A small sound classifier, trained from scratch: 0.627M parameters, held-out accuracy 64%.
Rows from block 2 of a small sound classifier, named by matrix and row number. Rows with one number belong to one channel. Each number is 500 + 40 x the weight over its row's rms, rounded and kept within 0 to 999. All counts start at 0. Numbers have three digits each.
Before each channel's rows are labels from the 100 clips, of 14848, where the channel reaches its highest value: "top examples" is what is common among them. Only what is clearly more common there than usual is listed. The data: acted Russian speech (Dusha).
# convs0: expand 3x3 conv (model.blocks.2.convs.0.weight, 96x24x3x3), inputs 0-23, a 3x3 kernel for each
# convs1: project pointwise conv (model.blocks.2.convs.1.weight, 24x96x1x1, transposed), outputs 0-23

top examples: emotion: angry
convs0.73:542482486517562502581448549496502528475522533498519522530518516459533486515474553460500552477399487411555475575456482517483506463476492467469441525438530505434386444522490560461536500561439480454470451534491555537495471526506564478538488448516408504499484484446540499538531497484480488465528516503471523426472454608503555434484512492516501502513473536459437468546459491522503420524452481506510454497491481471492537476528456547501529526410519570560505471519559511458462496484615539489480404565434534440475494471514537539535536527423518524529476521456495460538451529557566535461451565507484519416449492467491498479506514476514528538540529501456518541
convs1.73:511513462585530515516419499504560501522501560503418479499472552542534523

top examples: emotion: positive
convs0.90:480503512512428456554455562465472506521476482454471547467550504505532525485447511451484521489520455502497481488500490520524509490468496509511538498486492484461509497478511520450478453529473455551484455445469496576432526475404475522558471486417468462554482445532440487515437538512604497411515493540505521554453590520556496469441448496508432436484544515508577519376428527531437473484515459509475513462445520420542540454478483429521533517511412470506500461452541496496505489449504525470484535504525444511452493600495477482451506490517540540486509495468534481507455466587467541477516475565531488482478511507518451534407445538559437560468507467608519544
convs1.90:516528468446447507607534489546489481459519520511508527549457571516536530

top examples: emotion: angry
convs0.85:543457495540510589508493492535499524511495451438519442555511508494501500473413527545468544548534516525509525541490499443571504546553476552500515533453512532491480506484548470464402483444521468617383473567443513542482451498491489541459584483513454508543544512513438537526509542449545510551526471564508575570535494473543547462519467490489568487556477471557544488480506503464456465560473494473542512548514522478534464568507515500474536496495562550474586550466508494533480421427577474475517523567517551487475454523484435533570511495470514430494472489467531494475407533478506522415456508433502485533513493502513532440495524553514503405534511483492463516
convs1.85:501544538481591471493535484499416593472513485520493496451535479490521547

top examples: emotion: positive
convs0.82:482499457493468494485537498516528433510483511524532476520460579516519485476495478497587543463382473481447458535528491413473485498518498455497437444489449501493521458471494512489575445501453522480480551429509526475485468530582535499485448566544507588465518447452552465485542446483478505510445470493462527530522486473530425406484518454490531578517501451577466486432513526515510541497516536482525501569477516513478522590441519502567489401458535498541524393513489535415498480488561523497493450529487463527419499498503518627442474470479447490477504582538525518516547474519498566533463426493501540499495498518454524496522500518406493440543471513504486521
convs1.82:501581543537535535477470501538566576442529503528556489457456506487496530

top examples: emotion: positive
convs0.14:495506505482485508504604566573492461556436456479507494517465497485523540508480425509503458583405533545486494497530558498446523495491468533534536500573469495526422469473426479549465512460489472543512498531486479516556425430515501471472527544461570468460502460566519435471525504468470518471487495475420486476606485491467513473533496410517504521545537521490554542531499511502477484527552591444514425515513465508490472564450626552526467487582559469489515506472512466482465526494509482430497488450487466462491451426528422528418471563509474509480421454516495542483488522422478522539522530511428484464527509529456474502449475508545416465501485512494462475
convs1.14:566434518492438480534467491487550422558477517533445538483481537489534534

top examples: emotion: positive
convs0.19:451489535551574554450434508579463478524510512431512415459468514472503569491510501551584529527463539519571540561471511454530527490570550532563559469519438462507544449528480559536537546502442528603523470522454460507496478505531426497529537507487510442433525462555506541481444524544482526549527431421564506564500433511500446500510486472491500528477531495429516529530468432458465509465487531463522538546513507449456550556468592523452530491559548425455470388504518539471496489453533525527498491519481508527479553513508542513449465528507490573492552496477451483454497516502461464538472504584509458518500459459540498517496500473463561488572476563490516474
convs1.19:490485478459570479545503553518565469506448487501484511563568530474509418

top examples: emotion: positive
convs0.33:471512482501513490551503494546529432538468472540448462519522518576429533533516540520486463507479516418490539464521488418482545535441538502437504494468533472536533484417491421421489546508492558525522486469463525465618459434488460472519512534399543483524594505510510566463529482441479520492498518527506591521456509479499492519462456490445506521525489515520552464499538457541536517539431457495471526514471519508511499503451488420500425458558480492571498452486550441493492503536507562551428511488496452533518550527515578546475463462506560445497595585449492470559507480519558455550482413536506545514529468499521536440524416464478515491492515530523436535
convs1.33:439546442488515483483529507570431494529443494452478573484513496434520499

top examples: emotion: positive
convs0.23:530470549528490546551512432501453439425462506541529556482567473508528474461433478448486498509483449522524512464497559521570559501516478530462494611542462515438488502493454514543531469518542484490499552465519529525432493514528542558489460436393541556531521498456503450508532521424452445472533569387535557474469577489477445487450489503550540522479515453462480558453513432424520540530492539507499523493533443482507521443476477573528531502490521489488522451449513496455491516520406506533535408446555520499472525429483522483506525490486485424443499432481532561563423491525519477568538473536501442517466474509497508480478517480508518501564503516584512447
convs1.23:453495505481541587584498480524503467572517461531547452547509504506474456

top examples: emotion: angry
convs0.49:463469536509516470464437387553539440611441534413490570480558465529525539532441490443500457505513477517523534451484506534537534514513476497477491477509489537525544467630474508480523442469489455480543512493503463501472523562469492525478477451465542532522548490471456525536537445491543550476494478525454463509454492436480508519544461554526501416493497513529553585520471462458506553418457485511522487513549511578557433561586550598515528479513489458518451454526476543519531548485564482541496450485478518532490535488525538540442553485553494514487506536544461457478528514535453485528510484454506511588550468486545486471556514400523509484460486510428469432
convs1.49:486494522469480475460545521507513535517511481465500461558645507468483530

top examples: emotion: positive
convs0.8:459566480529529525497538477510530537467584456491445435559538513452415543452450416513421524515469483549499560490482477481466509482547468488511497542486495469467491467585529497515412499451510483550451443508541474438483459508479484524490501505536543503558456428481597529525545498445508474517530518501519477478474479516494531438575495406576565556508526496556543526502454484511463410500468496528498540540459417476537449518481529474493529489471531438540545490483520535436606579542425496488510606455498571473497462566486523495512486587458455504464459501468531544546464478435509465457489490457508487554503464508470516493440535453513453518461483531514523495
convs1.8:517473479499430501516522491519497574534462438603522532484464479491468562

top examples: emotion: angry
convs0.10:462511468520547486542470538521458520423551500508490475529511540481460542501493558529443467485459538461486444438520532501491501538501487408475475426551475491565456498533616499426466467412504521538548466515540574530544548511521500504484443499533570532532477493476499523517541445480561497488508501545538476454495504492404500576585478491443542473429538466501550476538509512513432457449500509489527453548519455467477517442489534446525432504461567452452513564607504518527471442511447530490530565496513504514493433560491461516480485520476455504438491547471443459470458467501439486527457521495506476460474480418576568541493505528440477510455438465444538556
convs1.10:484449501462529508570460525495527464492505437535527516550410534496450558

top examples: emotion: angry
convs0.84:504500396468529468483485484517566551497490476553543498538598460479490459495540496495490510528480471490475468500485506541514442459556559449483529522464461488523548548443551518540451474529567490570456580526503492438458499435500471509567531597465529499537464490532542468457530469422566472505476440481495546498506509508476533571542537477442498553509522507546423512541497478435426495497429475511524472471464548530473568556521488457482532516493484513558510495525592506530480464553549545452515530485518552419460475480534429518550520494484532471506408483485455461500569501526471477499597483485506455537440468530416525447443498439509442537515525588540515550
convs1.84:495470539498537568486522448465493448555451454466470510558536548491437457

top examples: emotion: angry; emotion: positive
convs0.34:555473493485490520498560571463530373611470507480466494532510481540483442484502510505459463512527551529480503507464507491488439475515469522470527463517488518477431542483457460537464478506478416481562555517540513499507537423468541493483567520547547523478573505448541450528398484482484553500576499556483502526518516450499500484491521554493373475505494471451438538502521551466495575461536420517491533448455525462473573488496489477510505442503494526555485564514530503503513468521528613529451477575403531446489483486471485534527501470532496491406502538488477490459469614497451509492575460485449430466539529555509530516481489532521454482545535503477477538
convs1.34:537492509511504561585546506541503448470516469523449416525505573497499467

top examples: emotion: positive
convs0.60:439495500445559468513445467526518550551482466520491431476524445459510526502424552419479472513557517427461522489573502502473522509445570510547531473567487513497564411464517462500562508444612492493485444521439550527517510472544495445558537518492523496454481491516454479528441506468558539505523570452475495444515479530503606519470430514582516527555479455568450495541490465525479539520517533570527449595501426522569583505487540557496511564453506477493500485524531488512499530491432427439496487530526468502445469496552552492502489464484503506503490571492524457538494506484501468446595467473566471509486504512559483591466513518542516503482473534458536511
convs1.60:538511458501470457530592465503423525487522545499547474468465450446473532

top examples: emotion: positive
convs0.22:533494436489475524470492457525465485469468553502418534464476519559514438537475461485521561512467483552482516408529465544512465549493573447511513549431543460461506448538412481555492583488496477454477543499440530465470500504626463467493536495494461491499509462566507475430520523481468472535522476517502495631506504516502492376440538496564469446493473444479533554505576439496486531412511569506594516538447468502498454524512447523444532453511483507505487492531512505494525528510523515451501505429483532493492498479551500566524522471552429533518429482580564504505446457474560503536502505543478510480427491479518440454538505487462527554545516480459536514
convs1.22:489510484443531427503409520559509520449512491450533517477444509488448547

top examples: emotion: angry
convs0.56:497425483534505427544410447517508470502529534490478454458503472485456519447515553545567481416528505495458508530553575506503497517472476536541448495497435451463535417405544421491490543463511500513504563553476461477516525424467495545450472468474496502542541464491558482495518536494533439536563527499499506514444461507464449437543521452495499541515489431458546397496429430468506538471518398516503493510547504539509490471480493459477541499513445574541412462525500379416522529486430420466519491527515550517487512416526516513498465474462414487513533475487488503464460522534478528457535473454489502523538572460491466512531531482467460533462476506508490556
convs1.56:469525457560506533534454544474496436524437519495576518570508532449490527

top examples: emotion: positive
convs0.55:491495456491462494530550451430472478546577507497464453493385481534548529442485449451481507483538514489507520500448475552516493528401532492453438470529602526447495484499479476480521548457503489509525508480498540469490493497521531511540505467589497456496483562479564411491481490433486479512539483401544540558473482456610429441445441572456438526554525478531462504484533514529501481547583464478508505543449483534531489530510535495457459511502487520484411451502516487568531511476567442488500503526557509519544552540547474528512519473472508497433493440566476533433512589537506523534487429479517510569484492562487506458510452458473520477510540537574558450
convs1.55:453526453440461425481500526509468480425496495579521526487486523476431530

top examples: emotion: angry
convs0.24:441474547478443540482508495546515555473420495500493498547471481538401533465449475487512419524536464503482451473487530547478571480549485454511517490427554499521473440546408457481517541498525513526593517483440517499469445456404510541537575491490477501537486482530556528529508500530465530450535510476515511474516486583465561538470493584491481497474453523510509579510518497437495556529528525542536561528523509483476518565512562483411486479496501504436555414487515511461535516488491563463519535547450540491483515522600463559557524499494402498508560462437475412520484556556449451595527508496518447520528505505475535414536536478499476477471502526497457493
convs1.24:419487535538531548539518528552483508432512496447422444510497459465497515

top examples: emotion: positive
convs0.76:493554443487438498488527513428508477438506541509550485503515499467568526494479503497480420519465536562511453459534550482494512441484464465526526522456446470483486489539430565486516476485507481436499480484546539445509497425424482523574495535556476491508508480546554518599514461494581468530525402525521486558465420522514477523469486499510523507574533455518487499512463494510508521543517498577426578557458521480433488418478518487576482567485494500561509465491553450417530581529478488555461537542531513546597462515454569520418507479545483520573493444450477557497541455476482488505449545551513456512461483465475534570517500460418523447522487492532497510
convs1.76:517402503462530551444467480540484542485549470510464477420524542480483482

top examples: emotion: positive
convs0.59:469484523470433523516467513543461461626522513491469567548439518540511454481499532534515494468476496471487521482541539524449442498499491553527532455504500473480530535511490458427514521447451482537569516476551485591512514450605506584453517476534456514518469491420504550470603518501459531439462492504430533490474506490528521454473499487502457509499537498454441499466499548464508510539476481475521533403568481560492541515547500467522567440544517546498557519523521394477495560523488507511526523461513376448515417495498491498544477561565511481460576490509549495466490506531553470535440585494490502450497506437516492445560551574527502525501487514425477467
convs1.59:509447473484550541502638458485508516548526455528470498513487478472487476

top examples: emotion: angry
convs0.72:480487475508499456494462475472420516497446496462536447532504514523494540465419444524553505494503436505531468589558522556511536483488412459506486489526465533495520489588532538466576547541431489538506510530537482440415498518533505498431470487513529496545496497504456484430472489453498473553531412508551439508439528482487467516469500476508454504504453430478499495492541565480489444539495495493503515545482504550476423525546489541468544496513513481458456513533576500558538427532449487510479578542498471500456507465544566515488461546465479433477489547491532503514366531533433454499582573548483520536534535504569523589551477500579532538419519434495527538
convs1.72:501485520425531450481509415526439516548540482567532507531472557532515480

top examples: emotion: positive
convs0.89:589530446420503473515487368457495511529532394553484504490488493461507488504516468509480527484532434513516486460510544545490515513454533469565474474573517523458544534554494472457488494498470518531511546484515436522517485468523461511441506504545481520541494522494452519546510543475456483564452480525438516474467502548520497505539458481488483547520532553560568438443481540503467482572564487529441580511521491514483515535550494527507511467462486529502577464555406538529498505417488478525500498509520494445539609527547494516493479480472473518470509518448534473491499516468454496460515465457493549581499441442578482596433499484530467644401447483528481466
convs1.89:520409456540555518520504489555564496433473566489472499477495557503533500

top examples: emotion: positive; emotion: angry
convs0.40:514453471560484498456476492453483452479491547495456527457588479492471561505510492460473507471535466582524463491499544486482488462540405508389499480529469497525503510466500492477515528472468486563519472507493586557499504480514490456574549521539558473476467486552526475536576473473466506470523529584510550442489516468499522396475512512535467440492497497442541564506514507493485432523521474507465457571609495510437503495435488530517564423495547462470537503555431482502562492571545498467541536517496458464523562530530464512470434510444455505541464497525497567482544464449403491553534432513467516481437538508510563468442467453519464516535428501432421457
convs1.40:477509427553506515504449580513530484559517517497441469481522504515526407

top examples: emotion: angry
convs0.65:578483481439511419551485523472496458423530511526503492505510542476531473445465458474453505541581464464498482481503518532425534514498500523536510488528547448517420425510433492546471511429490566528534493521532425488536471526466579466544490503463564509459543591512474524506484461437527523557440489505582447509459460585492452418406499498507510459513448507455549552488467465527513481484528483459517503520473557490555494492536469455489556504472443500481482456490480559510490444510513530494562392482549514472532513492530539498480473482513454445512479474474503460505445504534415621431472504478511507438533441500463443505481497525409493517574430548481495528
convs1.65:453475521495494487443453517505461481577453482584519474541430470468453506

top examples: emotion: positive
convs0.79:488544473509476546483541519520489466514477508526493472506483484547523477477450586490473505603487480489483528508468430491469518474473545471519476550487474480491433510557387438525501501447453494436520434582528519431567451525504508497446508490531428550490521460496545499548474519579519542498548501485516534486502511538431454500538531500525534523477569435604518464513498493565517465505496518483495490531497535521434553562504520429485547418544490449486515530463484515485546439480482433515488494475498551456623521504432533506513519465562447516550473488500414424484486494492487515531489506383485479526470563440475585476536504420503514433521430512475573491
convs1.79:531467473526501440508545527535486530449536545555481571548453509529437452

top examples: emotion: positive; emotion: angry
convs0.93:555587471510503513522446504551514514481471423507510471505510549502486596445442480504472525498498482536411423531474476495494527521509489546548457477427439493470480514575443527516470451444540502530465539456567611458546551517518479586509511487455467563516544522556530497467494520525512476527545535519548477490463478507470500486559468406453494499508490549407559532449527508466546512478525556449595502521522452479493531484528524419528513498506495552551501522523503555421453412443536539475472532508492486438509482532480448550493506550541514396501475518473539480455461535556544462480483498453572527472554485461508428479469505465459441470490586513473489475
convs1.93:451523517519458540533497456485418522577509423495445489478519490528522439

top examples: emotion: angry
convs0.1:547518515465513501436569497455510459494540470482470478530446484497470463483488519497455456441537437475479529548550554481544481442439523494532470519522472526489476485556521464439527586452489563495433413508505446537527530449451481477464465559513486452553481493528490497552521571368428549494492473487482507544503471457529521474480479527434499526465515565550484600499537477488457485435452512471498505543529546536488436460448491523543548435534493467522513475542525455452481586520474482478484519430568427537429488454478488483398501504493502461555562506508493472460452494516496506463579528544488412570501540515547466545506525457553561503480508405496504515
convs1.1:494521536463395490482544494538501526532530436547479427559481507497476535

top examples: emotion: positive
convs0.50:524498561399446469433549472557555483479443480489507535539448465498505488443497537592500524505441482555504464583457465545456414522397485536430530506494569410516471562457549450480501496475570554550438470463520449467523481523421473539560523503490494548524504446520454481484524489489568571515508490530496451460485483465494562401499474445516547529472535508539598477483482504464521573564525515530461477513512601504510497493496465542513570480468505551496544453492468471420525448507501530500429477537502490514425496483479475459531460517534459505537510519523515424449576523544514512513493524532528431475516453523491478497507495483511480459455515462547498549
convs1.50:440575495460483478551543514463568556489496531467483458581538504525500493