config = dict(
    model='sound classifier',
    dataset='acted Russian speech (Dusha)',
    train_examples=26041,
    noise_aug=0.01,
    n_mels=64,
    hop_length=320,
    input='log_mel',
    spec_augment=False,
    win_length=512,
    targets=['emotion'],
    num_classes=4,
    arch='efficientnet_v2',
    norm='batchnorm',
    hidden_act='gelu',
    depths=[5, 5, 5],
    kernel_size=3,
    stem='deep',
    expansion=4,
    widths=[24, 40, 72],
    label_smoothing=0.1,
    loss='cross_entropy',
    head_dropout=0.2,
    init='kaiming_normal',
    residual_init='scaled_by_depth',
    optimizer='soap',
    beta2=0.95,
    learning_rate=0.0022,
    beta1=0.95,
    shampoo_beta=0.95,
    eps=1e-08,
    precondition_frequency=32,
    max_precond_dim=1024,
    merge_dims=True,
    one_sided=False,
    adamw_lr_other_params=0.0023,
    gradient_centralization=True,
    max_steps=7700,
    batch_size=384,
    epochs=113.5,
    lr_schedule='cosine',
    final_lr_fraction=0,
    warmup_steps=230,
    weight_decay=0.2,
    adamw_weight_decay_other_params=0.01,
)
Rows from block 4, named by matrix and row number. Each number is 500 + 50 x the weight over its row's rms, rounded and kept within 0 to 999. All counts start at 0. Numbers have three digits each. After the name is the row's rms in percent of the matrix's.
# convs0: expand 3x3 conv (model.blocks.4.convs.0.weight, 96x24x3x3), inputs 12-23, a 3x3 kernel for each
convs0.18 107:408563463437533393404493545542491541563441426463456536494530483463504445461454548496578481508419576516484518472531434480546505527553495446478497535466546485477522506441600409471515546511465550460434502466395445490549517406456512523407597493515394583553485506595544375417495526572439498542471522501557569492495483489616531530
convs0.19 109:475551523477525431470455507466537517563469444611497500506496553425525452557435519537527453497540572492484586363484490489513557595439497496527451402542501430499533519536494450492420542529469552492420506525534399533514562532517565534529485565510549536602539467504466475592442527574544517516458556456442500461431527501533504569
convs0.20 094:481378510425431506530484607444494513486487463512538465485480477510510601450582530563419490509573518575516503510565498558491541508434425515472590507556537472495490534495464530512497478380461551456438476577473530567562548451559535542493430526572643469436490582540463349501576451555441496445399489543492581418535504569523432460
convs0.21 103:514540513411540494504500451494465438338521490423517523586463567475536482474518515536465396444477534479507523481531542552551545538532374524546427582384506508527407428525575570522549537518423543454502434518489426461457436401461499476513551556552466548448559461496524528517493471421451545537493489488573482521476542421560425552
convs0.22 095:434421557549530577467470443493502504555505499482567523484589481485470463579560533513438504573512512520477481514510460482584530471498444397498538445432435470486563428488506513596472558508423517550571580444518512486430432443487556422494655510469487458541339495488547503486483562575552554538546450426510491495483523455548557416
convs0.23 103:443553434521450461510466435518435430480531607441507540543473472522511587408572455480520546455563570537427509449500524594492455481496559424500525536543532517517480459532543552565482491458594489534442481568461457561463597483468519454484555434585526456537457554497550459507517472575513556406615528433496571428591502454406582484
convs0.24 097:583478467597500563545588508490466501444490583509435426458462522593477573454558524479493438572462509489556603579608491524374473459507544528470524545498551538413478435589564530512488476580514523498580482460451415489517464485582480464462505532544489424524403465412484443484441518566497537457526491471496503436494468580483502539
convs0.25 098:489446469511472571430479485517461529574479457470499485507516664416506495389527598539559512485412545471474523463470384568524420551412494418569462443499489477469465531543493516417534463495469497489534545551455543527442512450507493470515422439567472513448464559555455529589429506471443479485543538532445546430460422531478452544
convs0.26 099:484535454470512451493538523518599556565454476408491466551476401495554544391549483479487468474475545596493508516505595472480558543584506462486547546501402444504596438556520582532527589461564469481535460436445494558484472440485436510524510573484507507564458556443459458609490523443452514430503585428403556477457475447460517570
convs0.27 100:507469488420460454520420458466522434523500478564560404605476495542428446497446530474506507513511475513601397498521560511454587403521519567542462535549441458515606429445457555524563584496515571454580529486477594509468494466527490523521494533483514547489413539512431474523408508519560453525524477466581434450497413535506441519
convs0.28 106:477455484535475517483482499545514610459487482491576513530519600522520495475498491493528619554474454578536507473491444513459491525448498474434512565513434472521373499409608483460558466490640506510480512550444602536476449535419460529539478492403562428608580405477374479502536491516518455519449497474422531515548461493419452450
convs0.29 098:389534527527455583481435522556460467553414497499395562604521486444472509565428575539497590433487505598512516494525502529574463441530449444462517588433539408517504457502548511439437497598375600529484531502502476467493503491471510449539448509467418426404480486545548437578519480498611496491507471414430440473464531452529512482
convs0.30 101:441471504463469506559482455455445488546569450504494466607486466509479513572459430381510537443458511568551659495550504555534506405555557431436403391413425507469533477577407502498456472527468539486521549474528507520554574451504502469523542440529521526552511438504554527512510477615525587515554509504531538509549515523410508602
convs0.31 101:484593488524468548634548509449568446420512510508504532562554443527499380495453515495489553483525557517540466491609536434418483533549475485437513473558456557436565445491530427432532448347405484566461507556474568366584583575509575482502509475542581515538425519569505564518508465523501527524532502505511384448418535551570514517
convs0.32 104:533496431562474494450414438498480568533406494405494519499491547524581517511483526529399479505523480504442547578503486434408519513500553570474493531487460531489452527501464489537391462467519613468541403402494537541440529649486484564376431455485611474359445558450471444448482471501430515465467505468541525383520513557508537537
convs0.33 098:488478474575412485576509526563465421498512468454494600472495501452484433398509500513506549520501520436511638445421465522570612567440553498468508470514571527518573443434444525528451529444555534519568492476465492500423517552567431504520567503397521421467453492522466533532495437483520518517509472515608453526485584456508548433
convs0.34 100:462477598564433291484510525555469524460521429606506481441475494503476514488461482529457430483484445467512394509512504433472507558507472558447459558351538484513621531467514453486504582523549567515535465458435505514526472492506422482471480537430499438508454476594495533464490528632466473598469506504566431581488547575501515509
convs0.35 101:446564478462519464523522591505638546472482485472490521539466537424523514537462580583451461501460570452479608459567532476530575480537452438481468487508464564480499481500463428600446570501561441420541432488545506464502545515458573514460519487496551451522517528536507529482508467538587462558480526603494452503519395506542506467
convs0.36 099:440494448566523544422512414460509400459508500519520538475576488554454536551539504511506428523593531606514482592477528485414519444470541514482452534529460434488449377493574457595462432476457477537550436510483542514434493413405469496620476440499617573498441572498592490606452474490556484484604489443517553430564551548467435525
convs0.37 093:535581585486495496425433494509477503480569618542454482495489506586497458500537429572494445504532545601477501484474521555519495486547496466547477476491427446498365478505411501438431501406509532535342587464552463507506554513435419506504448451475530453443426507457449504449527542492533481515610404517473547411548519490547554589
convs0.38 103:533493512545442471579431447464598401511518446516450532495513509439542493475559503500564512439477507468521449555456589515554563476535449515446554577512573475483503597507495560472510460489457466491448457420542474572524457527561499540525483451472520518354523465496490573476459461531470537490487473514621468460486510578434448520
convs0.39 105:496618540506509411357551486532505450590451553578416563443492512392499547554558431477477475527532396453618487534549567486548454500553543541519462582533498485501501503572616418573429497405482499490503461504478469554476426516511505458499502559463481524498534497523479524457496470524484534426593509565493502531496534414478626558
convs0.40 100:500508529589446485504440536497522532553474361398522527496511543538492478503454477480543446476552481552422511499561514509479563551448426537494440480442504560576434473523565613507410441551476358361427478435525523400573507501558449490438501442464473422522391490489532455515586457525545469465582424441500442508521529549511424470
convs0.41 103:435523586461434457537494473529542476501556449478450474553410528598506453432455452486453558449557603523586442470608462454450511516555529445528579510540534504524466608522453542550490516408460424510550525620526478476434514513526521476480566476539515457471461523432564530512444548510575505560466412554481424574506472547467447501
convs0.42 100:551358551440542418531382529451558603470526516444427555512520519518563479431577449459527561559469476459487496470521504436518570412579585434473476499511490562522571506583424528501524511431444462483478562539439575506479558482543611528435546524575545517522568498468428578496502569535491452517461508507557553563466479488501426409
convs0.43 095:517531456460513507482543556471475386557488513467467465462470408432490461505436563455476565473473563484513571526402471455446522443551533501520500476501442505478482540568535532580519538509438556550475488460498449543525509492482529475457515423406509526431552485424404638609537484534539465558520521554490392489624408502612371486
convs0.44 099:342514476454395453544540481522488599465514512471501487456505355467537587456427385514517458454486544585594448547514478438492388496489514497486529466433456549488568578560465511469553423530468497510555559531550458600419508476495519482559454425510565433556491446528573477500525403494549483510572527518468539573592470502463448476
convs0.45 095:450455509439566503554504552442463496529498598444506474494546515496536383461489453507506609503545471485431557461433508563510535501520460472535465551447461518527495446469460495438435448528479513543495516477470425581529500507501476446431509481520420519462537546473462519537441515490546498478479555582482437454513601517481503598
convs0.46 096:498523459444486590406506426471502597556499489557498517537477463488621496483440533485507559495525576406546506529457448467559526583531547396489587507540492513471448444547474559501472472421513491491479445548498452540485567500493541570439535563583593548452492522430461393512568539632473491589421544433458520471539481446442496461
convs0.47 101:500540469600499477575570546583460496538397441393608450430573493509521510475448487597491473466528471560508516488541490540592458572478502543501504590505503552507465523494511584435459519464442481526433500560425499562490582458511438465409430639444536428448424485490556525520464519436538464536537466571508446495536482541498633510
convs0.48 096:466393536570430524434510541515489505522497444518496431432520505564538397451554531554467505487485426599560503591536490496577600507465500435404539468536561500565612503501448415427575479508579574546487529521544478456561452585495496459533544484483539569497525464495455444532496595445501449554463452543527454448524437516470524464
convs0.49 105:476538507573483461391488473513516538467521542503462475543560520488480508566452487486545457461513545523455491554511456550524441619337472569503524542528549516551509450471508499541487560481529487586541413483591540515560542431510410500475512502487578418552422574467565423480449504570474491491540626568440477400509487457462501558
convs0.50 106:491417561544518475541555472440514512527552397452472534497527489496587531494446526487503537494507558386474605556478514501502413519511530540513512489418452455515400484509556517499602518412462475493442468536550454550404468514462432555543559552489536477412518521506490557542506498430518376381576484524403480520453555509470495424
convs0.51 092:501558592503466531531497517495470576474503473398458419482541467556466417547448537505485522566419445481488551466553594451562546431473405585475503441513415474592430549407507524459485473529468591421525497465448495491465432479477542430488477516533515566488521466476486394525491560649555432417456465533577531460378441407472542460
convs0.52 104:487476543462537457425499544512458539448528495496630461475518486484472517572468473533573415527460526582515496505577429523573530540427413460551536536509539539441425432509563456495504507518465435520548568575434500623519477574527517472486511502605483561354458439495446516540511484514477525567562457459493489501548510423492470500
convs0.53 098:446502507418473569542517517534428462559557497556517537616403490492540499484560529569478542447500473629571445463428459524450438583476481517470524513592440499499442464460501447547530495442490506556508554448532444381606473441462401445442556425508510498548556612585398482482535478473409501509395507482483519482576452556519452420
convs0.54 107:482442454491578535630469466482468514583466476505521546577494572452436505509471554525475470549512539527620461459456452503472581498550544505506554446556475538496528511479467470517623503348539573443517525500527456491515457558501497478444553425563405431549502519496487524549465492492525488549501461423499544433422524498665556452
convs0.55 104:495533587403434486490533445505571525444452497481502448524541521541505438435521532531597481518488548481525575547420540504377548484482557560472567576483516435484539440568508551526494469525543472511433550525547462444437535508483478513405421590490556449553467497533554476435408449539360523572468559480476488536568540404513501486
convs0.56 100:525483585516517517602459482446492552518496424485446494430473429412456485494339498452437496558558489468414458440520515695433427489490636526525517435478589522602461523567478504453434484469526513486507503497548465431606430497549433450530478491518488495569604534503498512558502496504498442509507531438492550601517478458451469450
convs0.57 100:410542496574586472502498545567461478484524437442526498430504534530535536458553494514456567494502465533414502505517495520643512485516373503461436540555421552576448536464563520450457603573428562493593485505396482480485473591510517516348341415554529448459541503419541537474559527484505505516460559441545540515492517402534551552
convs0.58 099:496565421444446503532476345547532560452521431576444536512584471507323552503551487564501473559582479446508546421487488436463427504560493522534486496568479493531593457482471486458493578426509503491523466536531447547576469523458481552391417569557439484481486524535560507531497479539560503495574428570426558524483436541526472497
convs0.59 102:564460525472511465486380594532532516512504536532533483600558449613563532471496537502472507384527474555432559469440515420516373593510525542508506478552448487466485483489433413496464409652508496534459561429488582575495548556418545558514533416503431434610585511467475424447533562528597563496469498449532478437537512503590517529
convs0.60 102:556453481541444508576469508508617554546515488441462396462466555440393502376427485497529493474509501511577463493479565475491530523528489497491541408564478518527524569501524592479613427491448449484506474507493565462564498458422492539529450439530487426453478490533469459448468633461483478462536451402407525481510459474537429490
convs0.61 098:461456475444425534540514489477447465460463548553483493468468531582467499517514464587513459509510554471519542595425475576496482510353524474447636496533474565436384498555513554476394488532455492541491504469566481547497556529538505501496456461528508605406387554530469500492412513538485566528563483610539601359452558461451495547
convs0.62 106:549499491563502522446530498408492475482496611560558608583462571404478475565492457494548479511401523511502541525484533428452494526534545474497510455500493418506476460515471527550490457513551448582479480540481523544528472502558454484413442589455507485466557444513428444565378540565496479432555471657482484477463524559487445463
convs0.63 096:563488476468469505526519504477454521571516446657520561444540573457503568451524621569499550505491471651456549496440402446434477489516494459493563475580425498459487616559468436428479419541505535478464519600544512491501502485600528546564539497469490543461477472555474497507533473510567433446515456459497604469486557568488532479
convs0.64 097:486550518555536462444532450459535479518497464504459479457540532500503432532571518510615465431541470535532505384486545518418556586547472554493578487489520515540402457418564486479504498527508470470492477471496468478553553468605587499478480440537565437507499542488488485535416448601505547447487421395402500567472420495537410536
convs0.65 096:481523493469550476438399432529601601551560404548604420507483465517575508583562452553481476627519504528531527521542403544542543523534369422480409520555515514565447507519483545524444561495457491528528523514524510493508472513393567483435475518536503464489443440504436439527484503447399425523531426523570532500580529452540554555
convs0.66 102:533518565512440505378559426506522487526503447502500516531560486455442449476472598484479513530560496559449487430459384490461520543405508536578499494535589490467555480466463445540443436445521412471544519474516392487509401424531513498495471636526519362518599486608496434579528526434497401565482570425499550538431401468514504516
convs0.67 101:613502425593601449489441479437489594546424494588551489420554488548456434487464546482549493556563448542542512608531534537543542474578575480483504435480543524475524423543502546448421444440584533504498533536518586510613516549495439460579439511583501571518542446557590494422465485438466526446552444464464546496537504463541452572
convs0.68 099:481503524379464463502514558482474512478522446478485562474485511568585574540461493595508496517447494576425456479522515500476496439503523411500499500535403474591456554460556535507519446508469562466455529562515440449513569539622517482477397443528534449492435495496548579644530502489525409601451523438452501587480536469517489478
convs0.69 096:460575467503536499527570468494482525476471532513468519514519521458494448448512569491378500519569516463432503590500474539589577624499565501544502444511442407511557533512464478487591604532499509504556483385497546417579467438534554503478536393547558524447496541504417438472459439471493512504571511519550508414484509526521561437
convs0.70 103:548617530579584528468478508439465567530478518475478507505459501442402554538514568462499498531560508460559551519489531584440489563539521641530430443480519567541497441598551441437510443461521517438556413517455512458548504528439461477489447507455495457536584498523477551466512527572480516625465564503522520467498476544556500420
convs0.71 105:459438403544516479519495494484512497454448468401514493515485507498417510402541571490539436477433548480444510542540501525554456550471590590534418446573483558479456496520450536496565551528474482537533570523433469462480565426561521515435530495410413582554424556515580500481533508435472522532476526438512542385461489482455532613
convs0.72 097:491476491546464441487457499468468546593428458513575530562445550497537522508518524423538542440482494559501497524507475515474488579559545514486358504535530462422476581472535457444429558548562557591414491506469514526453460575428480508500555485578519490431563423581436489584503489576453455588471579468467535422549506409463432385